Weights of a small image diffusion model.
Model: 64-pixel images, arch uvit, width 384.
Training: adamw at rate 0.0014, 10800 steps.
Data: trained on stained colorectal tissue patches (NCT-CRC-HE-100K), 45211 training examples, 30.6 epochs.
Rows from block 2 of a small image diffusion model, named by matrix and row number. Rows with one number belong to one neuron. Each number is 500 + 25 x the weight over its row's rms, rounded and kept within 0 to 999. All counts start at 0. Numbers have three digits each.
After each neuron's rows are labels from the 100 images, of 14976 (inputs lightly noised), where the neuron reaches its highest value: "responds to" is what is common among them. Only what is clearly more common there than usual is listed. The data: stained colorectal tissue patches (NCT-CRC-HE-100K). In brackets: how many of the 100.
# fc1: MLP up (model.blocks.2.mlp.fc1.weight, 2304x384), inputs 128-255
# fc2: MLP down (model.blocks.2.mlp.fc2.weight, 384x2304, transposed), outputs 128-255

fc1.519:518506519503511529477491465466484486492480507524515526519493495471495443470502525510484469522475470483495505509471506457521500502510460547487502475508487518528525521528509460472518498511518515526534518507504467492476519487489495466478472492471504522474505507492487492510445575487540463558502562544513529535491510506461487495471510514487497513453460523514500476504527521438515509496503
fc2.519:445519498504482494531533548509492475483524495487533469457523494515508489505483505525475505493453521467505504555473542473542478485535509493505489583452489492534481482475529500501529516514533504466486515480476505492508515514559497500539455497505456480505489477474526488547511508484492469466458485485485509512539498438506521475521544512468490506506508513487514498501508513493506509511510
responds to: tissue: smooth muscle (31); tissue: debris (29)

fc1.731:504563534475510505481534449490481483550449505504464531515464511463489533539580499519532476503525484484494485442487479535532549537472482530503504524519494513486514524511477466529490542537458490515490488524500502522535447459506513498465525475465523455493512549459485519510480508517524497495494530529499491487471443522482530524484515500511477528482530474487548523467520506495510475481495
fc2.731:513481468488499496535473551478524505474536493523502455485512512524467473482458537503485513502508522475470529548522519458464484468493536466476490516491507474481475522490532493510521538464528528473525467492502500498480505512532519490532512487509501536482464503539532496530544489479486489508479459531535525501523529475524486536550505479493508514478514452481487483548494483515473508512533
responds to: tissue: adipose tissue (41)

fc1.741:493466501544509538545473496476527476508511497520502502481506482527511460489509516507516450455437505516491484533435514526484507516524504516543529496518522493472552502538507453566526472478500508504498516524480489466461545506468529466528462505483529489508524476480468488516473537520528467489529496518531537513508510497497534484534502512482503537494509532441510475463472509490432476484478
fc2.741:527487465486500476512518533552541516515509501459483533537546531491526519544483491454495559550519484511484485476539499490512498508502524494472551503524482491505502534498507528506475498481443483506495539478546483499526497491512436500513508505493512494543528481488512525486562453507460510505484497524476469451501508528486474532495462457494456439503507496521537566495492457516510544486465
responds to: tissue: smooth muscle (32)

fc1.49:547523531494523476492502466518517506568472493507480499529491519496500509501523503533521498442475488492510482475473495489475539516531458523509533500519506528512513523528520470481489508523490497526521473518490506506530475510475547452447511505503529462521520537492445514478516496534496457512499488497479496525487476519520547493506504529555526518507500506457527505480519514460513492523457
fc2.49:508492483496503489496466558518521481517548444473517494503530484509514478535447525474488566564504517509511501542523510460469487440465500503448506497522494473478491511462494521505491490505495471526534463450526519529504481511513479524500541505496501535469515484531529512531528453472481511508481471493532483506542541466528503529520518471516477465494510466492522476521525432521528474488510
responds to: tissue: adipose tissue (30)

fc1.701:552467525510518529519473452484491511516507469518519507523479551481462470504476537477461502509471485476487482537485476531467457498528538490531510479489501540472476505497504526527511505496489519506508481497515526539547460543512507489526494513467507540478473506529494503520501495526524461443538473536527503497458480512527465476466500525490534491472467550471504475461494502503482535483515
fc2.701:492476477490476507505502480475555504489530536467518471477499529505532537491501479531488481452532501485526528523505459491530518514483473470509477545475490492530517487489510518499552497542510490482472479515499533462479471501520495487475499535548485490486505532517509501528506470485476502474492501480492474525521503524538486460516536503474492473502546521518479465505515535531541508528523
responds to: tissue: debris (27)

fc1.399:525489533518523538546504456487507508510502467516488500516488509501443447506513507541471504505450481481509520528498543519505487526494493517515460456473497510478513502535514457498495504517478572519540479530519484507516474506496534522458511478493514552462501511482478443495502525515487493527535488548555498540461536546493483477468523507519534531499493525450453434505529485450503477494505
fc2.399:477520487485503473524484533507512495517492535471455496522510489477538505519472511467543508541540497551451476484509503514493541480508524512511546525525522504526483496523493494558530493547451495481512456509492502479521489519472483470515521512492500499502521487517512499506533508522470507472506510471503488500520468490509530537533488496477470475491521489477533541471515531510542476487489
responds to: tissue: smooth muscle (33)

fc1.176:483482495489487455536514501504494503494495446516534468508490502497472475533478523482459524508472499498455515489523456498490478467541493484495517536482467478484445491502498510511501496475472532490492472477532460493508506536541546491543483468468489477518477464477514528555550501505493486514502477522512546463530513484478475486523453457490487492516457493485487527481539458495499506479474
fc2.176:545486495530491503450468491516556512516475521476492502501518504489498507490496469520485473481523527518541459471500485499518515512468473484488495492518509521504534497503479452491495518515515499476507558540508525488483491511460494532471508554529512544468515500504481465466475468506504498527484527474481462543481519522548490494492489516506507473510500530516510460553497519526515501504545
responds to: tissue: smooth muscle (42)

fc1.353:494562506475486504550547429492478526555498506505490490448503471445481454494514447475501483497490503482512493463504498476515468546542473516512542516520488510515504493536497482541522489449491505508501523481421515509510526508529516476486490467457565446488541495495473497503482490464499509509476544515503524487498453499502491444457491482520535477523468503518513490475484515487489499468517
fc2.353:495430507538532439502499566499508478525528502477503531533506506504532521534478486470465542514524470528504517510526517501485495496497528513524490468492530496505474535525504520513521492523505509511533455526518508455505483483484494533549502524498495515499493528492525507464518496485487532456520486513491488479488468513529486581506500536479491516511505461492540478448524502496555521484531
responds to: tissue: smooth muscle (40)

fc1.429:477526491505536495562489502471539493503501494508453515509488542492523491498497509499516464442505518495493481499472524517495514518509501516564549470497528493500513544504502498573553474522472523507476451562477497492518489511488525497521494517491489479451501530490483482489502495498499498487520513505506494518480480518534491498534497545463512509516544538473539462466484525490501459489468
fc2.429:509495499494474502462513502541512479524500507450512503503523499522543535534482465486492552536504500502516478469513499476527515524505488538455508515536453500506522518484475496460449456475493475515486530466534458477517508483506468518482500478498497497563524475480501497491493502495488496519466541497474476495508537526516485476504477453532487493506477532507520551523531473508528536486477
responds to: tissue: debris (33)

fc1.295:505470517514489524450514513487459509500494521535486490472493485476499465496511522512525501522529483441541499489524544484476506493462495520513483511533490512538512490494521459474491528472487492498538511505491484497490534481484505461474497475499524533503476499524492511467521557494510526540527540519499536519476470469478507488469494500517514477493468506499516456554533509464523506508535
fc2.295:454494516515459490550469496521513505511465517506492515534488476517511552462511473486542478455454496520519464465486500498537513511503501517533511504536502505518519483500459494497532452528468526498496464536483498481466524520497516506536495489487487480493512515495513486522483541536492465476505512459494527534530512495502487478494511532479489526484530510515524488458539538466537477496492
responds to: tissue: debris (28)

fc1.727:496440504524512502521514496528483530526512499559507507466454462486520481470509532560513469496508476532540540503506510534475475476522506488471491546498505533490530511551534525547495508480537494486469520543482523492485576496525528456510458505526572499493504466471454530506481527493507535496518474530474529498492454494501534493503500467483495551478495468473495471492461482453479473514506
fc2.727:554500470543520512496513549486502523500496460499480511504525518520528475501475520482503552528555536552488493476490536495493474448494507484488504507518517505490472567513509526521536472486478489501512533511519498493508496441532469482508518513488513538482490520551509493486497499522492527482485476542484516498481480520463506514479500469521446441503491479509541510494479444510431500508515
responds to: tissue: adipose tissue (31)

fc1.260:507502509466517508505531444490455509540489478521471536513474496526507506507535484486509528491480490531486487476494452547502460513509476519500539490520467519489516540509434491524497490493449501526477486496510515545541485473538530512463521488469522470514502522448476521493463513499498510486518539505508486507476444537468487478469482466530502503487462532466509512463498494491502488476496
fc2.260:471441517535499460523502540494514494492519510516518465494498474514509477476454545493474484486494510482487547522501549452518468488558495499495456529496531503519475467536524501481516496465523525492554478490498513460480519541535518481520479484500466511508474500511511486525502524476520501473518490489489529504549487487549499485524514546482516521483490494483496483485535524458497535514539
responds to: tissue: tumour epithelium (52)

fc1.319:485468469524464470543555538508499533488549478526565461500450498535508489510435521481484516495494490461489556501504486474506491465492527495493522469458454486526511485501514500516503498488481530491500483505559461470472532528530517501467494475460462481517439473473491514509547524501516492467496520514481511465525484511498478531502499460471519506493485476499469513499513501484484513526524
fc2.319:551513537517516515485479465463530511526451504500459516493530501486497489488522491520479487478496519517519451472473481520509501510464483526510530459529516541505515520524468460480541480537477500485526512525490535521489499503447487520506514534531515548472532543526437473470470471515516503518531528469503478553465483522530500484475522556522488478522485539520537462523507504490490473514511
responds to: tissue: smooth muscle (81)

fc1.423:473493466537480495494521477503472503525499510525492506535512512475472434464518511502507522482510468475540515466497534486491496503501514528488497487490476488567529458504478490492519493516503475505547531519500511473481512481471461445474468514476528499489516519514483493499477531481483519500520520497447509516497456487515537485434523530506501514484489507493487488482509539442529496541533
fc2.423:496521485487519513486454519505548490509546474492478451452553460553541512506467522495495462512452483473504519522528508465522490538528476503486480540516505509483483506473555523536477514478534508488479518500520465495486494472524505470513493485513467514512458453463530483565536513498511448524453486514535514488531529474493460492530488462460516533489461499498500529515521486527490511426517
responds to: tissue: smooth muscle (32)

fc1.550:463540550476522507508549470504491529565492488532470568509457521506491463486513501507548495481477478537499481475474496528474523512471496492502520505540492532541529516505467474536522491512453527506500468518479477495514469493486532452508476472517552474451515526476473510504470557555504493490562525487496503507481429493530492512489485509492499554511544492463528526433512543464509506493448
fc2.550:545492479491514481509471533538522524509484492493527472524532530493501509507473534507450542522516484463469522511515499485508486490488544478462465542493507475487458519488511538483494557473490522453503499500546480496522511472502493529549533497534495556505490445506510484504520470494523479505477490529474470487494523507507464478511489453488508488469460483506485535567495464518527548499519
responds to: tissue: adipose tissue (36)

fc1.686:544512514504543515470457468475516527523493496516498486535489543508492504530477539476467481480512493507464507498494500542483488487483541478511462465483547519488498536511498515518520554517521537517543471510525523526519474514491501514499510501502476566477464547515477497477502480554514499482547486483547477513425473533562501537484507517495501482457501499437490452515487484505521519501536
fc2.686:490514470473468518493486534490544514471521526498520475501498533496504501489461523508507466469529493483469481528520476488482503477458510487524470511480501454519501486455512516530553501552532488452485442506466508485479515513506482484528514523518466519487483539561537533516521491475460487467485497492512477516508491471532511533540540527472500538508540463496489466501514514532536481519493
responds to: tissue: debris (31)

fc1.541:527500537530513512462482457515443473528441507503491531482495513472501496483534522516486486522511481494481491467456500491514523494473463510530526479509494544501525473506509485488498488536482509513517507468486488485554543496485506474501464525437506541539518487445500447473437536485548473487515489517493524435491472477528529461465491564511500518486436501531549514489493509478517498483465
fc2.541:465475497479501541495528532472525492474517511460520476444474516521518516491504485533508486470493493484501548537520469483512498486489483474525482552497483515537533471503528509503521475529526500514489456533473518484465481494534476465500508508520507473464470502482500512531511481499513496471493519468483490532519524510472474463546532472471535494474535543519458481529505508495512498494495
responds to: tissue: debris (27)

fc1.457:507476554538485512494521476483492495500463506536507500492458503486498448470507503539507500523486485508543499506468523486505511527508469535468457493500519521529510491511497452477497500467510519501559513534497488482512540520478490478460506460480507538493474465511468446481471546524506497520519529515523541514481520493480479482500503509546512525498461541524474470517525521467494505497519
fc2.457:467496532515463517541479532504531489482539494494518471469526501525524487487497513522468484464457518465531515547492516469554478479516496480494473529474492496516493474467512500524544485531526505495469505483504508495487509504548485483557450498512489495481491463498536467522512507507468471467496498492517513539548513437521502485497536527467506513483506500494497470502483533505477471499492
responds to: tissue: debris (33)

fc1.538:524471543544506519463484465521505509545471465476520507514548449466453466507520514526469502539463469529529482490495513515489487490509485524482487481541504569493512482503516466482481494480511506504512519484528491492537531488488482506515474472500507522509534478491477471520463510532514492512539512528517524560539513482504511479475489517515514518475460526498487487517511489469494484483504
fc2.538:500466508471510519544515513475506508481527490515474491502541537523525475496531472509517464450475527526501497534493457542497476513490503477525508495501514475520488532488466537560532514541471481532440488521459540532525489483537497538525496498518520483460502534503475512524504483469472519476490457504529471518493489489504487482459522474477483486508545466484515467488471465529504464481479
responds to: tissue: lymphocytes (35)

fc1.606:502484519526501536455507461467507491514475503508516501495485451495490461472488513525460491507503484450512480481466531483512501492519466514493477482517470496515497480515542495470491512540556520492543503502516472482517511475512492478460522519496512544493478494499483467491515531516522489511511543521505497520477449448491514498441492523516505510478465455498500517544496498453511486537529
fc2.606:474489520509463514549514516521544457517509497490482504492525480546508539492520520537516487480440497474513499511483500484528491499514501504515491523473501466542483498489500486517511484548480543521482485519480483462499509514529505487546474499492481480475518465469541456530483537559490427476492492504522527543525513464494503469520521499477519550502510498473512517448535532495500486459476
responds to: tissue: smooth muscle (53)

fc1.691:525454580557522524479440455490530486560447478456511536503477495468499532510450545495452519511484481519523478509449514503489485518538509501471507466538501570510530476530522480526495493490519538500543499466527495508543486503482493512558471484496520545507538509507464473502471475575531480472547446494519516504502497503542521505504481549509513499521492525490511491490540548484504514466502
fc2.691:486478498460489499537507530440532501488512518514489486483520522534504486500531508513509495440484541506524490523524463496482479475464517489506484512490513472515514507489499532549539502550503485474458487512454512554508467481541525524528494517532513512461519539528496503508521483460478497508485440491533484522480498488519492497480546506507492505499534476494499449517492472529512443524491
responds to: tissue: debris (29)

fc1.8:516497478525505522528502513469523518496512493501503510510505544469483493477509499538480466457506503496469497511473515528496509481473488523528473461478543473469525529502518474532520533496511511477494477596494498509493476498464511494507514526544479519453495512492489478497487530507481490501498530536518482529468488520527520558536544502476475526491540500429477459517479506499486465530484
fc2.8:519499529486473484495523503529491463544501468475489514504523486512535501522491479483500529540510493530518499466520513497523533518524482561469539511534468515519522522517469497488464444503466459545497513447511474475522483486494486503477472491485509495544521478485481488506499502497504499540470521502508506486513494510477494477491461464539499502499467531492531555498527467493512507482466
responds to: tissue: debris (32)

fc1.504:525485539521515516484448467480498515522491451525529524526497535512488525520533511486433513501484484513508485503483495498490465448510525492514507445530504530415487556474503516471508522474503540528515501482518501527524502488513503494518518470512502553461503540525469506465490506541513486478532488523510521481469497537539480506488493498516535495522447502482501492509494494498456536476521
fc2.504:474485492470466527501518492471531511470516515500513455463469512508519508477495493536509492484504514465523530539513479498533494490491470476519450527469471492514504478487526514503550462542541476513490464527461518473491487496538480454493517521521472455483453531507531513537500501467478521453483537489472479531517507502501479472537538481463516495488542516503481467508523522518521514514503
responds to: tissue: adipose tissue (26)

fc1.81:511535538493523536517493507494491444549504475493499554504507472477466502502501501481530466529464505517485528505480522542506522563534504507508510504515505548498459490515486495508509502495495539517534495458482512523559492509503502499504490496508532468549506474516473494493436495512536480468540523499508513515486485508495477480510446505524538509499469551479488514456493533489461513462484
fc2.81:497490467458521498532531522512499502478497510517481518506556523520488507520504508480511502493519525495488487527532485535496475513464546480518510472486519485464488509496493556524488542491489507511494462515490555544552453482537501536514542527499500470451496519485515530522533454454466490496501465537519495479482519512481476530496500457535494497526510492505491496517480469548491474482486
responds to: tissue: tumour epithelium (36)

fc1.170:502482482517507478549526505518503539547498459499478521508531462514490490495460447499486548524510493519494499487473476516521529526522492480491499530516494515513499541544533500530490516513506512494503524472534502495504459491502513524467473468472580494494520497469441492526480518531510510524488465515493503501442500505490535523484492437479525508475515501493490484482503467468447494475520
fc2.170:517486531476526487523496512443520510476521526505512460536487516531524434520502500475464504468530511500449523524515484495469439488488494525480496503510511479513480524497457537480542489469518515509500479513457487480446482521547486490549479513523490557464519521565531513482535500492479523493512509506562490482471519521537495503537502500494473486479533458514487483462507490518505487543519
responds to: tissue: adipose tissue (39)

fc1.489:521540513509516535475509438516498509508499533514519491500499493532504457482553518512528490512474492492510518535495500469503481475515478484504513475497477529487496485485482477476523488478477515524510528528522444487500539574515514408488453466491498506449507494527506472499500529541479523534496495496493532541516497506531525510504489508506548517493487509494520474452530568458489466499473
fc2.489:526501493524483473533510550494494477511522482524477484507508495477519445437451501481506538536508482478484518523481529474530529500501504478522479569469516436512473545467476483547523531495530475514489456515488504493496475461517485554537509494487471508516473460479534524506526497461553512470436470525517522495476491487525499484514521519502460476486502461454518493500523471494489521509529
responds to: tissue: smooth muscle (37); tissue: debris (29)

fc1.322:539556531514490488474505458501477488555475519469466555507485506505515518497492496496501498506521488511515463455465499539517535559508482527519551488512493511498523546504491500494490499514439495521494521445526497523525476490472499532481508467501488493553563526480484491483471479508508477475505544487508482514472479526518495520457447479531477482542497527503534532502505501500511479484476
fc2.322:502499519512493540489515459468484510532520465529520491469491496505468447480515525520494497488454438465495503524477506513498487481530486525517465483471470513515502478527527480503521521496544517469545501518483474527503565496520508463529485475522497520486498499512515460488454542506521502509518518533495510512493463465513484479511519501487534532510499493463499476501463494458490507524485
responds to: tissue: tumour epithelium (55)

fc1.190:491569503472514511499519488510511477525469519514490518459530510479510494472505531536543497492467483484515459483452521513507522528493476523490510476503480522528521489496514480479502502501469501521511485467488498483534522475487494479493518475471511482505547490459524492496483513524492471485548557523502518479534491468502531467486495476507527485529484577521542525492512559488514491487512
fc2.190:471510485479472515491510574518528470457511516477479479500489496534521490510505481517527477474533518529485475483532488532507530505480487532525491533453477453516505518472477479519478464535524477484492472535480488499489469496496480509493521507503460493460510505486542518529531487464486482499485514465500462526493528476490512524546542494529485520527534507526472485539520484522528490510495
responds to: tissue: debris (31)

fc1.655:496542525508532517542509447488505543512494505538478521519464520518495502488500501527498453450494491512499504517482524489500510534495477507542499509480536487500505503513517478547533516522501531497516441537455513524527487516487522448501501507529518499445507510490489513489502512502492505488544528507520487494460450516526491526532530536491542531503507506431541461474502547489514485492492
fc2.655:500481510504495475495513505522522471548461487473474505506542474482546526524497481482500531538509503515514480444522500501521519517516471539470519534562461496505508521520461489490470455521454483517497501463516477484520493467486481518490494489506508503533544482492482485501513498501507494542478509488485488492504509495506492461471484473523494492492467503525547534517547462489564524483475
responds to: tissue: smooth muscle (39); tissue: debris (29)

fc1.378:526508512528507514479507488541518489551504486496535537496501502452522527471487502528475510517503471489548508497460541485518491514512495514483485493518500531519536473506511453471521497476512519518513551474496533474522548476468456468525455504507535552530512498521502484492482516522523513461548525521485518513541471490522525514497505527511521500492486492527538473507497532475477508505520
fc2.378:470495508476485484545515516485505468486555480507525498512486550537512489526494505499520487478505525515508512528524496517497491470521496496531519524480511467510475549478514547528538512565505483545484482487481511543512470469571520534524511475486486464477466490484525539532514486470484489465488457478511505485494488502485482521503500455498503487509535492457494509470482472529517466491454
responds to: tissue: smooth muscle (45)

fc1.712:503538505493520487546519495475511536502519503550490506498450524515516521497527503498549448444509503490480507514480512496507559521505495505556515489499547493498508507533528525539537511563474512516500452553505529512529485531470514479488530511503486473449501567546474497498503515509466523482514507508488477467461458541487512541496505521453484506511542493453498482456478543480495471497510
fc2.712:493506518507504505460500516525507480554460470481516495491527476484527500518479495489476543553532481490496483474512536482495513502487485549444479511534459495485472509498474467472476475493507466482526506481500471502528502459467474536501533486510489544539508462502502474496500544510510510531488516510487487498508524481509528486493515475531477525465466469515520498560537445490552520506503
responds to: tissue: debris (37); tissue: smooth muscle (31)

fc1.233:533513571533530478499458475501481491568491496505500525496501472494488493528507506513451513486510496524497479509464481516500503529506505504483502489563520563484495508500510472510486511469467544506509522482507449514503509504471512515499489469502496523499515496491461484494479543563548466488517497523511522516481514503543519477474477510544504525506461497476514489496524477451487490463484
fc2.233:513505515428500515540505472464476530499525493531463522482520522511507476478528473488548460456490531515519472505486452548493512504481506502533559495520502507529526499527468530550530495577479466515451472503436537538492477526527521501496498538490549450478509517502458511522490477474488509504498495484522481496499468504473470475485502500491488501508528502505513486466464488517477442497478
responds to: tissue: adipose tissue (32)

fc1.40:536457523511516537479469470453501531505512487540519493538487534515458451499498526516471497470482521486507535517486533537467471489495478511502468443505518533486502518491504488515544512492509538522561450543515531525508474528503518514481540520522499557430477546540493510491472470523509507495536482516555517516444476547513500528481494502511506490488485538446483449500484482491490492512530
fc2.40:511533477519485498508505489495504516514468535491443495499527505451522500497496494503540469499532503523502462465483477532468545528514493507508515521509517502517508488525485482547524477581489497467509485514495472474493502498438488502486498516520500528482527503537508472511513495508498525509475502448497489523493445477501508510521504526490470513500527496508541491511510510498565464482489
responds to: tissue: debris (34)

fc1.24:503480489536508534491484454497533518521482507526523490508463463495504468473514502517491515520451486480515502506486533467499493500477485502496472504518498510541522477504503491513495494457574514443549509554475476508535539474510491471473502508508519513507498501499491481484482513498515513510511509525495508499460469485467527492455543513548484517501471482484552532530515509488554514501523
fc2.24:481472507487459520510502527496508470480504494510541491481483531509469494485484519515490505504500506455525544557508510487529484507533494486505454532481465492536482458512530469481482516477498527532495509483535485481479525553542513478537463478492492482496458485478544480534507533478509501493473513480519526519522506442508524482531485461450565540509475502505480505489490534480470505482493
responds to: tissue: smooth muscle (52)

fc1.630:516528520494501464510510454528476517549497472494495551508480484519513523532492523494516523518502476523486482476493503518535520506500518527500535498491507520492490532508505483501425490442450512548499519473566502502541520505498512517505537473455500492562513499459490514517533509519509486480503524499480515457525498503465498524513463464496508516530467523490495537502495487480456491479494
fc2.630:514497534512490545468516448474478525530484486523492486486515502485471451480527504511494490481474458496535493492476484522471484512510484521482486494511478522515520496545503464502533503514537480479552514517476483517487523478493509477495476503545516532490503512529468465486454525521540526524541512517495498527469471497511496471474509528525505520513507481502503458527466497465523478533524
responds to: tissue: adipose tissue (28); tissue: mucus (26)

fc1.151:557512526516536525487490464478530535499498465504499544491545500493473460523502514479477516509475486485509500524498513484498490514502517504508493497530506497465509537519540499493475521487449529467501521513464481537522517488507518518511479478532563501511524478499471481468488496499522501504532526494549493498455491565524490499479488519465543494487465505504510504510452525494482523464505
fc2.151:475486485466457506498511528487521500457530517491521456496486524535517504511499490507496492470515539466527513536520484471552496484470500463497481530456468472524523490465507529501516484520543470492470480499487544489494474519544467491468522533529459466486470537490533525532504486473469488468483518474478469520513507523494467482519528472467522477494519523518477470513480518525526501528501
responds to: tissue: smooth muscle (55)

fc1.570:517478505486512498511497522507470509503543475511538521501474487558478465531515502518475541504484523456478531518523530493537462470487498512501507456468487514514513502488527491505488502457483492538495508514538534541518491501519488514486526517479495485483496510473504520503503510501475462502483500530509477496498514539451469524518500465498532466499471515482478490502482483506450506519499
fc2.570:510531516524493501488502478496497533543459526500454528492517481443531502486501498512515477512518472525526467469462501517474524531514486507498527506543509506515539498535479480515535484544479511483529518498481492488501500476424494505502480507511532534499536524517479479483495516537511534518508507483490492510482450485517524496476511546514463511498493479513553490506510505469547473505497
responds to: tissue: smooth muscle (37)

fc1.734:496494504536502518518511467487542511481491525504512506475495472510460478468487501561485475462465477481483484503479510512494494497499488515525458501502499505498548516528515476536513525483523520483524505552496516503508513481468485457489490511525523540481500480494470462475481539507481458536517509534534508519477487497506519501502535487505507516496492503482491457497494495473508460527496
fc2.734:491518488468503447529513523546489477536500500475483534533514519497532522513469494455515530554509477518470500485534505499499534520533523504480574523519495507517492518518480534502475479510438496510473478460498490483513497509508484511523487494467500470549527483502513528515554486496496497489476523498500494458523476504501495510512470488495490469497500496502531568478530487502531518476454
responds to: tissue: debris (27)

fc1.587:502525508530497512497483485505470489589480476490499502488471505457489518474527526484437493494512502462485509506497458528497478491526519459499499527459511503492515500495525509507534534514502534482498486469504512518499532534507486476492466515468502546534489488484468465468482523525488456489508490527484517470475448470532545489484457510535558505470449509491534514523497519483480559487514
fc2.587:495463490490498507493518499446527513506517508494532487482477537501515503488508504519488528476497482484530550556507462503516471467488486456529482513487488512516521501499542536501529480545514503526497451534477530488472464498544481457488523509512509470459463528504506520529507482492500504455500522483476504521514488538505477462519535470468541482463522523504476468502491521485514513505509
responds to: tissue: smooth muscle (40)

fc1.495:522524544511504517445519466503487488553456511483497562514500458507498505544529484512511510503499481536497476458476516523525525525495464541500526481529476507497522552495473465469471488499469497530510546477507490530550495459476482539486553491480517499556557531476464507480467523511502488516518515514486514481452502485479530518461484508546486475522470528507521529486534502493504485489481
fc2.495:472509492472459552482526473490485512501509496517440486474499478514472489466523482518530484473493472487531468479493506522495503505492469514498490516485467495502509509498492478528538497520533443495519470533457501497523516496541482437501514485539538471466462512505501503532481538515496536521510490509509518509504478468463511497505511523506478556557529469508513497521487526498509463520491
responds to: tissue: tumour epithelium (35)

fc1.561:483505493512508513506504446472517537578499530510514508488506498483497517494488521471510529475444481487526459465502531452532491549542494502490478498541515490582483489526526481468502515535485513508498520514519531518489497508480527507468466447490525480500501476449450468489510512547517483509526524519503521536504502443481467472523504495495540488510480495480482534480495543472477489481507
fc2.561:488506497490446518500486476469502484491524439510506443491473484499502461499457525538511475528526454497503531557519521492524513480496510530485504535470470513518462474509477501526530485482545487508508477486482508502485552512508468457560480527491482513501488478504544507499510505470483482471458524489543464509518503473496500475524557485460540494454517511511490490498468490498472510526528
responds to: tissue: adipose tissue (28)

fc1.223:527503532489541493476468462530509509566495480483504557536501498516466538542493524510446545512479459523466484503470516495495509522513525514508495481477505555464504526506510507499463520484498543510517520504535504522552520481478483517534511474510508518520524511491480520485514490520512483503536472511476527499509486537505504549505469494493487491516456511499500545491526489482497533475484
fc2.223:496490480485456515508532486463499503482518519494502461475477536528527507492507460532507477468523527468529495489516461502534510504473481485523499536453481476548504484497513499495539453539529477504489465505434511488485492498534493491493499524509492456515466510499540502549456501471483532481482544470501477540502475511494462447498529510478530529508535531508496471499502528512533481521485
responds to: tissue: adipose tissue (40)

fc1.48:543451515510508506488492492487511494519513487518529500510477516518510474480488485522493495509521493466519524509466553437506489511500457504509478496507528495485489468470521457496491517491507502478549540549503492489493533491477517485480509512501524523478517516543504437487507534518532489528505487533460494525476521506509530509451525518516478522505460531554512488550525507463500503518513
fc2.48:481472547523446544532510509476521460515514502501522484459539481481491488489533521515472497507486493471559522541489530450540470481498478519492491516516487509522493455489531490485514446524517515492514521495488493498486526508543489490517467512502494524480516483487511426513493521504468482524508516493547515514514528443505518456476546512504504528472480526549500467502504514465476490513503
responds to: tissue: smooth muscle (60)

fc1.668:513525498480527524535524459482492528524542474554516504497518511489520454518517486488473478497470504505495538524492480515523456490499505487495514506470497498509491509519522520527497526507485511511497474501474531531529503509531543490500460488482535476503477520504485503484475494509496491460505511498512477497461476527517488460469504471486545504459481515465507476460463529498459499496516
fc2.668:484482455511470449481518574525509474482494534471494487485545486501545516524493485506492509499544534512562504477541497467500515530513477512473505498544495481504533491489489518470489476510506488509461517472474502470499488479497474525491507529517493494520520507501532490490556496462489512530477502504484493487532520485531491479479481508547450487508489480546540527522521454513536490525473
responds to: tissue: smooth muscle (44); tissue: debris (28)

fc1.208:521532533534518491453484465537466490513469514492486555541486493494509513519542473500534502535535483500492474469478497535498529505496480552477519472488495543486518507490512501511472482481476479505475515497537506507525488477489493523487471521465509460519530498468468521471494505522481484491526534518478488487481501512472508527497494480504485495495498533502479538470519483500485472516463
fc2.208:480486504494477520524507521486502495479545502508481454452503480554509462462471486506515505476520484488555533524523513463470459530524497487514484539503498461538493506505532512526553496498551464488504473546445484445471513485548510443521486489527509493485445489497515514536506538462512529518523487515500523498502493467494500500524506525490524508542528461479519473510492517505501491489552
responds to: tissue: tumour epithelium (45)

fc1.667:547494545562484476491448428478501485505481486472529529508480528491459499499498492469446521507489492446509476541517457514503496489508523478507485495495529508491465514510521550480522505501511511486511491480503513536511499557519520471488494491470498544508467480470478479459478526526507447502495498532520509465487479503570496468469454533518536457506460557488497494488509499476467533453524
fc2.667:486463490480482526498513499438520502494515524492531481468479512518502519479509483519488501462502499485521556535508458486528478479497497460529470528492494519519527488490533526498549481536530496524486457523468532477462476489532482462500518523521502466472464530511501522532513491490504513457503529467480499526528493523509477461517528482454534497471530532512470471509494524495502509519509
responds to: tissue: debris (33); tissue: smooth muscle (32)